Weights of a small multi-label image tagger: width 128, 14800 steps.
Rows from block 5 of a small multi-label image tagger, named by matrix and row number. Rows with one number belong to one neuron. Each number is 128 + 32 x the weight over its row's rms, rounded and kept within 0 to 255. All counts start at 0. Numbers have three digits each.
After each neuron's rows are labels from the 100 images, of 14848, where the neuron reaches its largest size: "top examples" is what is common among them. Only what is clearly more common there than usual is listed. The data: photos of plants, animals and fungi (iNaturalist). In brackets: how many of the 100.
# gate: MLP gate (model.blocks.5.mlp.gate.weight, 256x128), inputs 0-63
# fc1: MLP up (model.blocks.5.mlp.fc1.weight, 256x128), inputs 0-63
# fc2: MLP down (model.blocks.5.mlp.fc2.weight, 128x256, transposed), outputs 0-63

gate.76:088178147085098128140077128128128167120128128163115122160170128109208112122128172128128116117150069128167110023128128128085213072128031127104139072127120128128047150128097128128057128112115113
fc1.76:149161088112151238091020171128137148166140117141217128128128128128097128105128109134069128128128128128128115112043130114128128096152110082128103111128129128152099117128161158128155163128208095
fc2.76:073173152128145114128063128128183131210068118130128061078092168158090102128159171095103128128128128151128107065131151109128128115095128103128197128175114148053128125187183123128151128128134118
top examples: class Aves (85); order Passeriformes (53)

gate.232:159114128128045086164128071143100174079122136129128202118120190097128155183128097080095128131108128075128128101128118116128116128128077118134162105121128128128200128131128052128086128163196080
fc1.232:128159130128087090128128128081133128093145161096199095105130143128128097065132105171140080100128122138143190144144080175159134131093115183055128101065128105191128177160128128105137085145128157
fc2.232:169134108070128118143108124159128168098092144102105110128159157119128163140128137131110092180109084128202128128182091030129128143128128128128096128153128137138173146121105083128209128112182089
top examples: phylum Arthropoda (66); class Insecta (63); order Lepidoptera (49)

gate.242:126078137128055164146137041126101128128119144152128095128140118081117156128118132128095128128128112128176051162126097053128157143100083135108128192116128128090128164185128121181128188122155128
fc1.242:255208142128085113169128141177102128182131128128122128076127151128089128128086184112064128100144157110093128150096124128116126076116130168115128112128047128128181155171095128169128181060075128
fc2.242:128050133128128189115154128128109126101096125069128128128198130128150145140110135165128097138122128114048207031128128127128105128128128147093128136166206159130112086020049128128105094128075210
top examples: phylum Arthropoda (78); class Insecta (75); order Lepidoptera (53); family: Nymphalidae (33)

gate.194:167069128198128128186079128075149128090129151128151128128047096128128102128128121106147149131128128081140164058142139128068087128128127123164079128086141089128182128123161145114128128098128107
fc1.194:128164075204164190125173116161214128128128128128114128150111128199099076101120105099152150104148099128107149120128053153128128104152152128133128141125143128201044128127128112128093096063128128
fc2.194:083120128128185080128107174128047114128150088140140091158096154097152155130086134175083116152119156127128128128128078150148144181159194132124128095128128093128067116138146084128121144128187077
top examples: order Charadriiformes (28)

gate.86:190128128177128074083128128126141127104103131198093119203128071131185114128128128117175117145128128128128128128137150128128155128160128128136165135126129128100128128128128000057093128107207080
fc1.86:175184091190128147115078125128128124112125095110156128128118128128128128066131144181125163058128128128128140076106164104128039098128173154186128103130118175128128135114128152128086128080128081
fc2.86:141137128128173105128171096147069108142128090149146078218180094128128041128106121128128137092115019128128128139128194109128128128128128130096128109128128095128133063097191151091128113136137106
top examples: order Lepidoptera (33)

gate.241:085088121150077098128136183106138128157128128128121108206128113122148166118148128128102128128087036121153128156122130146128126128075134157153128136128101157063058128172070166114109126120149090
fc1.241:128128128128128141160138158102069128173103128166118128146128128154225130149199234052130185129128128072061128152128142128108128130122118104135128117128148073109188075095128143128128145122085084
fc2.241:128125128180080164128128164176158139128092086178126086161096128094128128170091090190186059168192102128128171128128147114109089128112176092070151111128103121130112173108053128128099128118128128
top examples: order Passeriformes (51)

gate.230:128131128157128120113092091128128079199128079125145116075145129073128160166103136098128206135082133118128180128080103078161061128122149128128088128128063153133128133176156151119108159123128128
fc1.230:128189033107171078107080088163120128128191138112123140107110111178128177131168151139128081093138106218054128128140079084138136128065117167127110080167178128145010135128136109128102116121128154
fc2.230:122125122145128128123156128127138097138131144216086107128128128140127117200128200088079128199136128179108128070147101161169166128197155180128168098128106168075096128146071128128125149135128142
top examples: phylum Arthropoda (65); class Insecta (62)

gate.38:128075120114117152053147144128179140175183128100090129200219166128164128093091153050128128151108158128128120185078112128073150128094112128072155128132128100128128164128128118140134196144156183
fc1.38:086128112110128136129064128128128128153128128103128114128128125170128065079118128121128201118148181207152132128123082178128132108194128128136133145084057118128128128103084162108094172149105162
fc2.38:128144128120049128102128128128072128188077074133082128102128131128128156178128130189083130255102113128179128130109141126093060184128155174122149149178128134087128158114111123128116128128150128
top examples: class Insecta (67); phylum Arthropoda (67); order Lepidoptera (36)

gate.167:159118128128152100121128052060092128128051128115164128127181084128103115089128184068128105186089128186120128059128110130181114116152162128134155116128128092128128128130117077128092128209112128
fc1.167:087132152147109129166128137098128128111219114128136201072226065128173128101128128128121078128128128182137139128128153063112070107150107128172128128114151145128173128128148128186086094128131128
fc2.167:080098162106077072128113128160128124135128092172128106071157094128141117148102079189198128153159113150133151103128102099142111117117128131068194110130136128118165171128145203104192088128158070
top examples: phylum Arthropoda (66); class Insecta (63); order Lepidoptera (34)

gate.56:115128128128135124174098110128175081145135094128133140128128096128173128128184244128127128110128112128128133169128088140128160047128128128193010128115128122156089128140125097087083109128128126
fc1.56:130137128128099109226128128147128128132155090128198128128140099128172139128128154149128128143128204137128102089127123212128128105128099128128082128128148147165128111128229081128089203128142128
fc2.56:099128154183155228128125111128116082151137114143128099144128128180057076111141128101122128128166130076122128128217107128130150128078147172163023143128128099128185146071138128143110128212128124
top examples: class Aves (86); order Passeriformes (59)

gate.142:170128199156113128118085128112128208128128128137128128117145130111103167117128166151128245064128128139178128152185128107128128167188125116144119128115091191133143132104092139148070107093137191
fc1.142:128128183094065119128111208108128128165128141107087133179128128128102148102114128057128128107126128158128161128127150128128088110166157113179113100128128128154160099173121151128128073166128111
fc2.142:087203156091080128128167128167131136128123128121128128088128178144062128128128128128146128128160180149128128107146214122128081128128150077157077085138128128050135128128126025110143110118128116
top examples: phylum Arthropoda (63); class Insecta (61)

gate.79:128095128126208149126180066128132128108183073086160128103128128157128118100142152128101128128104177163068137118123144150184128128128098195152144128087135128113137153173060128113075128128128154
fc1.79:128153108184165146128126120128173086105133140065153165147105128094119165066112078095137128136103063128171101111168147129128163128092025128204141119134159128128128063128094052171112154044126162
fc2.79:114150167087114082128096166128189128128140114130128063128128157128086089255128099128138128121091128208126128092128141175137072128128127136138140142152056148158128225128152128054105133128112174
top examples: phylum Arthropoda (70); class Insecta (65); order Lepidoptera (34)

gate.61:133119128110156121166087128181128102128166174165098105128114128171098128128136151116180128128127128159108086042135117128109128128192107073128128128128091128069153101053121217100176131160157128
fc1.61:128128128137132128178128206086146180122130127139186128128048113117128128128144150136128115097161128063176128128128137115128170153128087129128141128128128079235128091100068128161074096186149128
fc2.61:165136075169155207128128117128100128128140128115065119143146101142105149060128114154128106182115128076128128099128152111166128078166128163189129128177128128135138109128128105128191128107051204
top examples: phylum Arthropoda (79); class Insecta (77); order Lepidoptera (64); family: Nymphalidae (42)

gate.30:128128195188128128093104128100164079128162162117128129091107103036128150128128128128208164128115144121168169184123074139168128225092146128097107128113128128181110149162104136062169128137174136
fc1.30:156128087128128128195180128128236157070166172047140117166128128128119124128128128113186120130147128149142055161145128110109143092128157147128092128122128111106128115218089102105169120128122128
fc2.30:138128137128128162101106128123085163133221091047086111150142114141101153128128091108097152128141096179139142088128137136128143110126155128165065173203065103080090128128164088106128175091163187
top examples: phylum Arthropoda (69); class Insecta (65); order Lepidoptera (36)

gate.178:128097128162128128128128062209128102191118081117128086128189128080071133128120128128131128128096158130128128068097128149063097137151141128086148128114128153090128128174168137025159183128114112
fc1.178:115192126193194161172128142086233128107128149121128128128091064146138128128128128128172058122128163180118128127099185128058135134128137165145093144128128128178128119081128128130128106128130158
fc2.178:128128116094128179115123079128128116176128128057076083134134128110068128069155128072154092148150072128079073072190128160128128113168100138164179118112117128128114201128129110096140128173044128
top examples: phylum Arthropoda (60)

gate.164:128131156128123128122128109141164103185143191061066166155104128126128124137128145098087123128098150075128137112028128097136086185104128130189148178168133102095173128192091128083097189128128104
fc1.164:180128128114203155125128099128145136133150188185080128120122168128104128128105128118068098128072183114126150149128063159182158100163138183128162151109127177118154113128128109140128128125128163
fc2.164:137128128128133128079128128128128128102086162138103128128128128128167128181071106180115128128128128197072174128052155222140049104073128078187127117150085128128128128128128128071128099155163119
top examples: order Lepidoptera (34)

gate.144:128079150076132128125145128177171128170128142150128194084040129120161062128128092120114114128150069155110096128128177128128160165113132128050094128128138159128099128142061101106110132150120125
fc1.144:136218198137178120128128127096207109128127194124107118128152198128128138094128096128104128120137154149128182128128044092105095200130144128104128094128128128125098122128111102101128128128128128
fc2.144:095128187177119128128128128128106080076150152128143153072128087051137152124094113128186189163090105128137173128128161191128132141128124154146136128128146128129128052128144128128108089128128128
top examples: order Charadriiformes (25)