From a checkpoint of a small multi-label image tagger: batches of 512.
Rows from block 5 of a small multi-label image tagger, named by matrix and row number. Rows with one number belong to one neuron. Each number is 128 + 24 x the weight over its row's rms, rounded and kept within 0 to 255. All counts start at 0. Numbers have three digits each.
Before each neuron's rows are labels from the 100 images, of 14848, where the neuron reaches its largest size: "responds to" is what is common among them. Only what is clearly more common there than usual is listed. The data: photos of plants, animals and fungi (iNaturalist).
# gate: MLP gate (model.blocks.5.mlp.gate.weight, 256x128), inputs 0-63
# fc1: MLP up (model.blocks.5.mlp.fc1.weight, 256x128), inputs 0-63
# fc2: MLP down (model.blocks.5.mlp.fc2.weight, 128x256, transposed), outputs 0-63

responds to: kingdom Plantae; phylum Tracheophyta; class Magnoliopsida
gate.135:132141178111128112128148103128124133157085137141122093128128123095146123127128101095091109128071140114166143127093091128128146151136135116131131128076128128128128151128130106106136127128114128
fc1.135:128129128128128111135128118146128125106104120128141161110128158122105148113090157120113097128112125125134138115128128144158168139100164078128097148110137129120086126128130155128181107135113147
fc2.135:112076186073128128126128128139128135128146182113166159149128142108091128142038128134128128137138149133191128128180122157137166116118136111145125156128128110118128120128129109143113101130135105

responds to: class Aves; phylum Chordata
gate.121:124094161159115128149123128101136154128092148128156128155128128095091146173129128058133172128100103128136126102156128128128136099147128144094128152124194172129108119138119115099128156102185148
fc1.121:114128200128121111094142128108166149128170128116128142138124105145128128128163150139142128128128094128186128141084147153115128113107122128133128135171128128094118173108140080128132135084150160
fc2.121:152129051137123108168048131147128128128128128132149157128064124110128164128122128128106134128125128122142128098112117145128124171143188128116075091094166154162115126106128128128118128155130098

responds to: order Passeriformes
gate.162:136135111116117131160159128148128141179128128119145121149137104181168127167128102080128135095128101126128128128103130128082116142181111128161124164133128154148102126133091128132103126098125128
fc1.162:156131128135151165128100147167148118155107173144128140128135128140095098108130099128128134152133128128115167142128131112128088145128128128129128128128092154164132171113176104104119119128093132
fc2.162:094133191128116136095128106135111128131128148098168128074110139128099127148095128115161149170128131123139145108165126147127113128124087147122122161150109128128160121110153128133184151128164159

responds to: order Lepidoptera; family: Nymphalidae
gate.71:128069128128064143128179111113157128118158154135108148097127128095143082171124136140129128133128128117119070128125118127128172128079119143128103151130119128128131128092128128115128104138128123
fc1.71:155132141128154128114137154128128128134133168083174178099153147120173120128206076128128158128137128153128128117128182128098190099097145134078128087125064069108114115128128109118128128078128128
fc2.71:140191088172185131128148142144184128130100122128142120128124112144162128123151131128128166141142159128128152075145158132125112094113128111130183128162107128137129128100128091111166124088120136

responds to: phylum Chordata; class Aves
gate.195:153128147098128128155136128128128134118132136122092128081119141128123128108142128070143134128128128110128172128120178100129094128092120190128128141108125128118128128104141088140118148160082109
fc1.195:108128103082132130192140126128167134142123140116128139128128081128128110107091128128167128114132128133075152128179183128111128138127139123125110119128128165140109128123128087128148123128113128
fc2.195:128128127128146126128115162128140111103129126107158128141114125088096128189128175187129128111128128128152171137153158110105128128128179128128082141148128105070128121105127147159128219128128186

responds to: order Anseriformes; family: Anatidae
gate.90:107111133128176155128128121128172128144128196116123090128106118102110082146137128115098161128128166114130156140119118128098080159128092093123136128083128156122146128128160147057128163129128128
fc1.90:103124128094133098095147084154164084157101135133113114175191139072128126181128137125134128131128092132130128128128148179096128137155128091104128081128128140128149128088128138128128128132128139
fc2.90:094209128075128112137128128165126102085128149149091128128108128125128078165145178121128112172128129128143164104119106139112128138154128123128126139126082128105142152117082128128128128128080121

responds to: order Charadriiformes
gate.0:080128152122128119110170128128128120194128133098148135132088128102128176090159128168097128095086128128128128128115150128132095153115087128115069137082155135138109128128093134128128091155131159
fc1.0:144090128165140129128111109075130137124117153119128128120128128127167146128101147113149136143155128128128128119125111128128128128128128163062128128135049128113173128128149081123168192105131128
fc2.0:117084128128114128147128138128123121071123078128128128143148104128172168082165098096128070128128133141128122106128175120133146128157183128164148141122093182132123157145128128128106145146064100

responds to: phylum Chordata; class Aves; order Anseriformes; family: Anatidae
gate.69:151130089180115147128128121128132119128084121114070116101151128128147119127161105100161147164128193128130096095147128150061153148128076168106128128122128170137139078148135125121110141117128107
fc1.69:128183128108111176128128128134104091100198131128107141129128108128138128115128128118152125107113101152130134129215141119156097128145197111147089132100141128099126112128107108108121128083135098
fc2.69:128128151128097107126127128141128068122128126128129146103152128128128135159082128149128099140086128140118164128138128128127137121108128135128128120128125206143078128124117123125128162135125173

responds to: phylum Chordata; class Aves; order Anseriformes; family: Anatidae
gate.78:158145150168120082130128128141118098115072173109131118089104155119084129138112088064095143161127137114127155139139120128128119149074121128156132141103128199128128128128128128087099181101092123
fc1.78:141117126134166143133147128128114150083128159143107115155103128157128134135128129146084071117141128128079143124114113128128155135070095128097147131128076152113128128129128138114118128148085125
fc2.78:153154147128128140127183109128115113128140138126085135164136105120068128172137118128128128100128128145087148120108137155074128112151128103128135113112128100128148144145128141128143128063128128

responds to: class Mammalia
gate.134:150090138131166158173128086095128158139128128173128128153118128157145144130128128105128128103075121109093137128134108148128163152141144143157128122086128128128110135121093128129115128172142128
fc1.134:097147128098128088127128158121132071128083128132128148128128077129128151120128145117128099147128075124147123128128128113154100127145119128110073128122147128101130128140104128143166128164111173
fc2.134:115146128107135128128119114128106128128128147128200155160186131128068128066094128123169156137142128104154066128128128059102118112145128130128091149104173128128149128142134141117128128188162128

responds to: phylum Arthropoda; class Insecta
gate.210:145128129105129089180133128136127161128128178128128084080097089153154128143135100097128157167089150157095120128161084141140128128064069105157187156129128128128188119104128162110083131097128096
fc1.210:095148128159161128114128128128126091122121128158133131149128187128149139091128147149138128127125136130187158114162128059102113123128178131128113096128123082160100128136128108143128111086130115
fc2.210:128128128128168128128128116091119118157139154103128150085128146108126150128117130128156122141206163073091106128088113128089075188128128128128077128086128148116128133093128130118128142127157128

responds to: order Lepidoptera
gate.106:128094124128070130131139101147092128164147137154140128109146126110128119119153128121171131171154128128153128104128125126128136128125055101140128132148128163107143147128174105083176128128147089
fc1.106:128100151079128103121210128146095118163197155128128125167153128128128107157143107110171115128128090122092059182128110145080149143128128143140158148112140128153102138128138128128149080116128166
fc2.106:133128121128138138128123153128128155157144100182121128107128110128115136131128070174089118159128146134148134139128128142147118117110124128128128071156128197129125128128128106144170128112093128

responds to: order Anseriformes; family: Anatidae
gate.127:098125085128144160127162128142122134107084191104129117090119128128097114087133128115132128150116178128128113128138133128113074128095116084128116097078128128128123120128162152128165152114128146
fc1.127:127128139122134169184062128110119117138107121133174181132112101112108083159121159117078128135141120101139128133166103133128099135112121127144158128125151128115128119091128146110128163077078144
fc2.127:128158159158139128120089171128128126117110150107105157093096120119117137118165122033128131128093147141136130128097128128106170068143141128137128101111135148213128103124152128153128136128155128

responds to: phylum Arthropoda; class Insecta; order Coleoptera
gate.102:185118128139128128128128128129128128128161123113163128159121128157128132163128111128117155128100114126093130128163128120118126128128128098193117147101123159152153108129135135128069128113128187
fc1.102:128110128128145101128095140089128117166128137158148207161137171109140128116147087128128091125128163104128125112104181151128123128128145128128138120156135087181112058128142116152133128128131155
fc2.102:128113114088125150083128098128128145128128128128108134167154144104128121084089115159081103128081153128170100116091167142108157180131147128097130180125128071197176128106173132151163192129128128

responds to: class Aves
gate.180:128126128179109135156128128115147117128125122128123128129110116111136128124162127092070122165170128119134044128123121128146142136128119115116128128113128128128143103157095082119064112129128163
fc1.180:128128105097137128125162104130128128124128152171079147145160130128116138128108103128180152106128073076095128136128128108118080178159175128128152136095149139099128174128156128098158136107118159
fc2.180:123143100090076148128135115087128108128131164107096113183141128128093079121179172130128124128128141105132146146102129113089085107128154144128139136128145128145121128185128124126128124136120132

responds to: kingdom Plantae; phylum Tracheophyta; class: Liliopsida; order Asparagales
gate.226:128134128117161110128115100128111128133077128167094128127120119090128128144128100062094128161090127116126128128096128142128128132128130107128132159116128138092128128150154119102128128128128188
fc1.226:133106146128149071137128126128094110123073146164108128113128140160110122135114128119101100122152151128164140136179172104149154128157151128100127155127110138078065142128159118128128104142162163
fc2.226:124131125148128138109156128066125132092138128128154125119128146141099087126091146135127096087139128101201099128177128118137161095128089098101128128128130107128139128139128137213144129128108124

responds to: order Pelecaniformes; family: Ardeidae
gate.190:155128126166079114128128128129128144146128131128190128097128128074093134108128118127085148128097128087103153127146128128108128155113160128128122126112099180128148128087128139154106155115097125
fc1.190:128121128096128084129139128108128128146221137127128152093117124128128147205115129122139128128170156106135128104111144111171090094167141128167135128153129128111137128143110130074128107128165128
fc2.190:128128128149124189100131111128172128094105135128134130192128128128128100139153176105187091128148135108103082119118168079124122128150118154089144095101123084150193168128128118158165129141128161

responds to: class Insecta; phylum Arthropoda; order Lepidoptera
gate.17:126128172102128120103154132128139165128128175128128108128127120138134170128120048128153127128054105107151126136128128111114128128128131128106180147128128128122139148112104109093160122110162128
fc1.17:153120128142097128102128170128128109113103164120060131101128101095129077120128085111109099152119180129162128113098068083147128139077107177103114100142144131124128130128141142159104189118108096
fc2.17:128132109203098128126151128113128089168125128128126145124071194098074128125147153165115128128077128082137128158132128128128128121078147161146117128119125118128159128128128087121097148163152159

responds to: class Aves; order Charadriiformes; family: Laridae
gate.27:135134122171128107146161155142119103147180169150128123119084119128128128118128151112128157128128158131106135162072128128128088167068149131119117141051128158097140128128102128128058128138154080
fc1.27:128105098105133112101148075126129139138111128128149090093151151088128122134160135128154139161118100174160128127128162131128112099088128182142128134149128112128173160128141096128147130105110128
fc2.27:137127077128128157128128082128133128163128114128108069159142167177128106123162107067138117123137128091128081128102195141128129120113110137121119128134112128128154176128152128114133128144128104

responds to: phylum Chordata; class Aves; order Passeriformes
gate.132:137128124128106128126115128118128077162141128128128123130128114125129140168113121127112168128070125128128128113123136102136128212129146128192128164128086094128160178133128126091138128128130127
fc1.132:194101115128128128128116142086167142100140128113128141128122128104099147170107103107111134118133128137128138166114155128133108137112071128161052102155160133128162141141101100128128117119142128
fc2.132:068128128149126128128183128128175084108129160128143146123128101059153119150127162148148129124161105102176122104128140116136156120141128158156084130128142103190159086128128124113128128088128128

responds to: phylum Chordata; class Aves; order Passeriformes
gate.9:116128134128124074128128135076121128128128128128126127105114114111128123101128128114055128129128151150128128128185116156128128096058128108163130151105104128108128144140101082163064128128182128
fc1.9:060128128152141092090165146100140128208140128101155136175128128145153113128097163128105128120099128111128167091128128128108128124128149164158126156139119127151116111136081156162128109143091128
fc2.9:111128144095157128127115128128124128080106128087147121146144132128125133186128151124096128164128128128159161164117110111128128185128128075067191128138147128161130126140140128171083108128128128

responds to: phylum Chordata; class Aves
gate.244:060128128137152128138129128128101149128121147109077150128131084128145107137174101128128128075122174128131105096128120073128149140139187128178128116088128128162123128149130175128152147188137128
fc1.244:100141175128128128104128128108121123133128128149130134138162128128054092096128133118101084128179140128128128108131100128128157128107128186079122128133128123101168116158110117095149122177155091
fc2.244:161116165099128128172132128090098158128119112146128128171130128192150128121109128120128151153128128128128124128076188152115121128128101073152107128128128093099161096105128143144118128128098063

responds to: order Passeriformes
gate.192:152102128167101128162128128136128101128160163111120128137090127112117113116155172112128147107083140128128128128114123148128128151062128179141128128122128113113128149200104090093076168128138130
fc1.192:094113128122128111128156128147115139128127080135167125125151155167171096128128130165067050131108118133140105128109128084128148128120153125163143128139128138128128128127161122155097109128109128
fc2.192:140124086128128111101117128128128071128128097152138111158074128128103128125104140161128128128139133113128137128128167110128103099129129128091072124086111128128128160138099128115115169123128143

responds to: order Passeriformes
gate.99:128128128132128182128128150128128128190128128083142182113128154109109169128139128128128122128072153128128082135137169092160163119140089153153138128090137128128121125128124106083128128168147141
fc1.99:166128157088128122139120153128132161161114128157058138128122171128128094128128109073096106200114143102128184128128137128130126144128088149128128129128128128093179093079128135128152170080128162
fc2.99:063128097166128103126118128192150115128128086145164132119117128081114122131128125128138128128125103121127094146128156132149101120122129130180128128128099083149128127124092110147119157133147173

responds to: order Anseriformes; family: Anatidae
gate.87:089122134128143115128128159130175128130140156128109152095086128160128100128166150107128128128128143102128128128112128073111130128128177098151128150107131128128075125128126137107140128121115068
fc1.87:150156128143164158128110125153146134138128141064128189101117146119128128153128112122124128098128128101121128128131103130128123128143140128128128116128076151193112095128132161127142128125097123
fc2.87:097128099128113128116107187119128143116164128128125128128124150128127122128135137155102128133109128128163128089127096128135181128128065107166140128164169060128128135128124128155168128127128089

responds to: phylum Arthropoda; class Insecta; order Coleoptera
gate.141:128158128155128164128128116157127132104128141107128128188118150128128079131128154118128174138119082143128118144160095125094123140128128139144151128087109128128183172153133140113119122128137158
fc1.141:128128128128104134131174128134140128107107128128136128078094128106128130155128065107128182176131118089130140137135124111099109158124089111138042151128112133163139107143150123164072066128087125
fc2.141:108106136128128128131141128128120128132062128172128091117165128086148124175139128128115128144148128128128132128128079119128116130084071129107133123122106175136099124128158128152128119128096160

responds to: order Passeriformes
gate.49:151073146128145100128109128173090106128128133138128078114152132106114122119155175065112141181128188175149111108145117150100111114128128128160128132116079128101128128107146130112130128128098109
fc1.49:095156121066189088128128104130090128126128147151149128128071128128128128099144113128128121128124124128128157161128145128102128119120114105128096117128150106121151139128182143130096128117076150
fc2.49:128128128128143128128172077119128066156088109132135078083157128142095119137146123130121128108128128132115128158086156137128119128117128135128109135111085236128128190128149128076128140128123081

responds to: order Lepidoptera; kingdom Plantae; phylum Tracheophyta
gate.224:028128168128129158128110078128142128141128143128128128149145128103123156150140128128138128128143183128128128142083128087115144114139130113108102142086114128128129128128128132111123124116060132
fc1.224:137117138131118172128084163150095128112128128105128111093128079082119108128144146141134120133152145183128128090128128107148120142145130128117111153128110137128128138140128136079128104143073126
fc2.224:104128128128130102119144128128072122107159128128104136145126034128144094159140159128128128128127099151168128128168124153095129120144100139128175128155151128153125152088128170109128081128128172

responds to: order Charadriiformes
gate.130:101105125133128098128165128129097100206147174117114128128129085103159158154076128153128136074082128156149159116136141086128132128144138152128128131076128149127128091152151144128152122102123104
fc1.130:168128106161139128128156128098128133128135118156129123126158101199131179148128128143124081117128123128102128110087128114128107156144140136128128121128110132108128143110118163128166155122089097
fc2.130:124120208128112104128128167192179164110151129110128128141155130128085154158160081111124087103182110128121118128087128128128148128128077119128096133142159128099128141152128128145136113106135146

responds to: order Charadriiformes
gate.60:128118193125144128167128153113144122111128144128105157128141128103174122128180128126128128112128074123153094128128128042151141159141128140148168128071128147046110172128146112128111137128130146
fc1.60:110143165128115122158107128149107136137086128128140147164125113081097121128128115141108128142129146103158152105128123127128128117099152083157128179128105128077164104134163146155128112121128161
fc2.60:140183128164174133128174146099128166124129115128128128128135154142136124100086154082162126182128172111094128146185131097161132128123099125128119113102118095128154128128128128128125110148128128

responds to: kingdom Plantae; phylum Tracheophyta; class Magnoliopsida
gate.205:128158128183174112129150105178128128166128161128152129142133128118128128128159128103183148133089136051128078146115129108117142128128178128138128128073150143144138156128115128122128087171128111
fc1.205:062128102099111103160116148150156128156115148139098168141128128128149144148143121128153155135100122123128152120099135153128079128121128128142114104121128146128128128107126113064156108096128151
fc2.205:111128124116128157128128138161119120161128128140128119152169128113128136094153130071145129144156128128141132116080127130128137101128116128128159112128143096122190128110128088128109128179081128

responds to: order Passeriformes
gate.203:128051154138128128146128128128128115127128128128078128128128124120128131128128128113129119132128098121128128150128133141128121126135128128180087153115159122124128173167096128140145188180140143
fc1.203:086123139103146110182095128108128162149064095075130146115106098128087117171154137144167128104131109128126128128160079087178109128128135095144159146136179128151172154128128154128141124119145165
fc2.203:128128134116128128128128128128140110153122128162128128059098128128127150125151128190078145128128105128128128149095138128128128126187128128108086128137118144134113128128210191128061128128128139

responds to: class Insecta; phylum Arthropoda; order Lepidoptera; family: Nymphalidae
gate.2:128132073122136104150128089121182134128111143134118073132128038124104128128142128126098128106128107115168078153128128128157159162128092149153128125117112128128108112128179116152143102147128125
fc1.2:091123155108155114091124108143128165143104116128125128112083131139110174109128063108128128122117118128097077133146147108090135117150089114104171090084108128093134089132160126123128128149128128
fc2.2:131115152103128156169178118128143143160153106139110142128131128121127114128128128152132138184104128127154101130131103128131103111123132107134128082081142116100187137111128127158107129128115128

responds to: order Passeriformes
gate.59:128071137128101145128135143128167128138128118128101143128125151113142088140128025076128109149128131131096128106128125147128133117132128107187128159125157212128115139115128115069143054139122128
fc1.59:128124153137128128108128131128146128076135114149096128096111128128130128083153128103158082128153172152144128079118128176137130089128110177119105129139071101099137173112108119143100142183168114
fc2.59:116105128128128045141118144128110124113152073147128128169128130170148129142120117104128106128069128136196143128124166128101128144130124128134120081128178136138128128165128128149128128128154169

responds to: class Insecta; phylum Arthropoda; order Lepidoptera; family: Nymphalidae
gate.81:128124154128128083118125102128165162128110127128140120128128105089181105147128139152168130136082091111094117081166122111090128115146099128172099157079128122128121126174128105126189128138128133
fc1.81:088128094117165128128143128128052146084128115128128093122136128128128106115119094132166128112128117117128186128114128128144101128128081128128171115134128143174159090150128128069106128128128136
fc2.81:093132103128134125097107198128128109138113128189122101151147165128105107128128141128113139128128182161081090122096140079114128174128174128096134128128150113158128138128128172125128153181150128

responds to: order Passeriformes
gate.219:128128128126142128113132147145178126125128140098128114128129128099134157102140128128128140180099165099121104128132115128158128135122154128162129175133107128100076200132078121128065128128111150
fc1.219:128128155114133050124158110110076118157085144128070128087142128128128089128130181119128128160104147128101151129128092162128090179097128097124132126128146135181160112100128144113128109136091141
fc2.219:106162128176128128106128153172148135128107131125147121130096097114103130144124139072134110183128128162076128160137132162114128128108126096153128119125128094143197109120134104128169162087091108

responds to: class Aves; order Passeriformes
gate.193:110081166128119127152101148131126128152175125106141179121122145152106196128153164125117131152100112113128101114061122128127128128101128117136136114128153128100128161131116065128128190128128144
fc1.193:128110139128138100116112144195106098122146082128128103153154143118128128128128100116110173180190101128147191143164128144136135108137108128148121128137128150130116085108128104128172144089128176
fc2.193:120156110131105106140110156128128128128105128128128121180128090136117128115123110128110128128068131131126112085128141128150166130147120122128135104092155122191079163128145108189118128113163075

responds to: class Insecta; phylum Arthropoda; order Lepidoptera; family: Nymphalidae
gate.199:129128162122105128137085088128123104118128154131128107121125141128120128129149128058143128122098153144141052191137128128056128128104064107172118122125187153092192165173128148122149187128179128
fc1.199:114110106128128128165128120136128132196128084128106107163174129128150114088152186128128130128125160123130128041093149106128128128102175141117106152128128128128128128084164157128122104127109115
fc2.199:128109180128128173128128136101129121128097156121156113144105121128108128175128117106128128096164174128142120128076134155128125128128099118104092128128182140124210174128149128108135158137128128

responds to: class Magnoliopsida; phylum Tracheophyta; kingdom Plantae
gate.222:126095128155128128128117138177100106154128102092113125186167100104154117141190128137123150143128128154139072113154107128128096100117128158128146109091175145176128140133085091128085166148128166
fc1.222:110112162177128128097135107151128128122128128128124137172158128114128128069128144147128129140115098139139088108158120064112128119097117128135130114128128125149129127128102152117128137069162140
fc2.222:115108157125128126128128128148171098128134130128143138097128113128128116068155111128128179112171130113128149166128096115124128078128134128128109141142128147174131092128086112109166122101123143

responds to: phylum Tracheophyta; kingdom Plantae
gate.103:146121137123184128128163124128128138122128154128135128128128116142146123128141125128098096140104137126146112111128128096181151167178132140062089113128141168128174128140139151128154128137195088
fc1.103:102120146194090128151170144155128099112095128105154128169128128128128187114098135128092152130147119182179128115128128136131128120115124150147142083133128101128140083102128128109136164143128097
fc2.103:100128128128128115103093123169128134131128113128128144128153096079114115106104129163175098144119132147128183123063170128128075137128169097128111128137168132128157128130186175109128106128089128

responds to: class Aves; order Passeriformes
gate.6:128097172123113135154120111079125128097109100109127168142136128120150177142133128143148160128128186128112103128141105147114128128138128140128136128101128128134101115202132159172083158128145128
fc1.6:125167125146157085124112128133128128150129114128137122070096172097134131133128102124127098128151108128128102081128109128128173154128128152116131168124142128160151129128128129110138126128129128
fc2.6:150128192111121158147147109128135114128129128109116128076128184158152166093127133102128174121145128123146138079133104128138155160121158128102076145085128113140095128141150153125088157079139139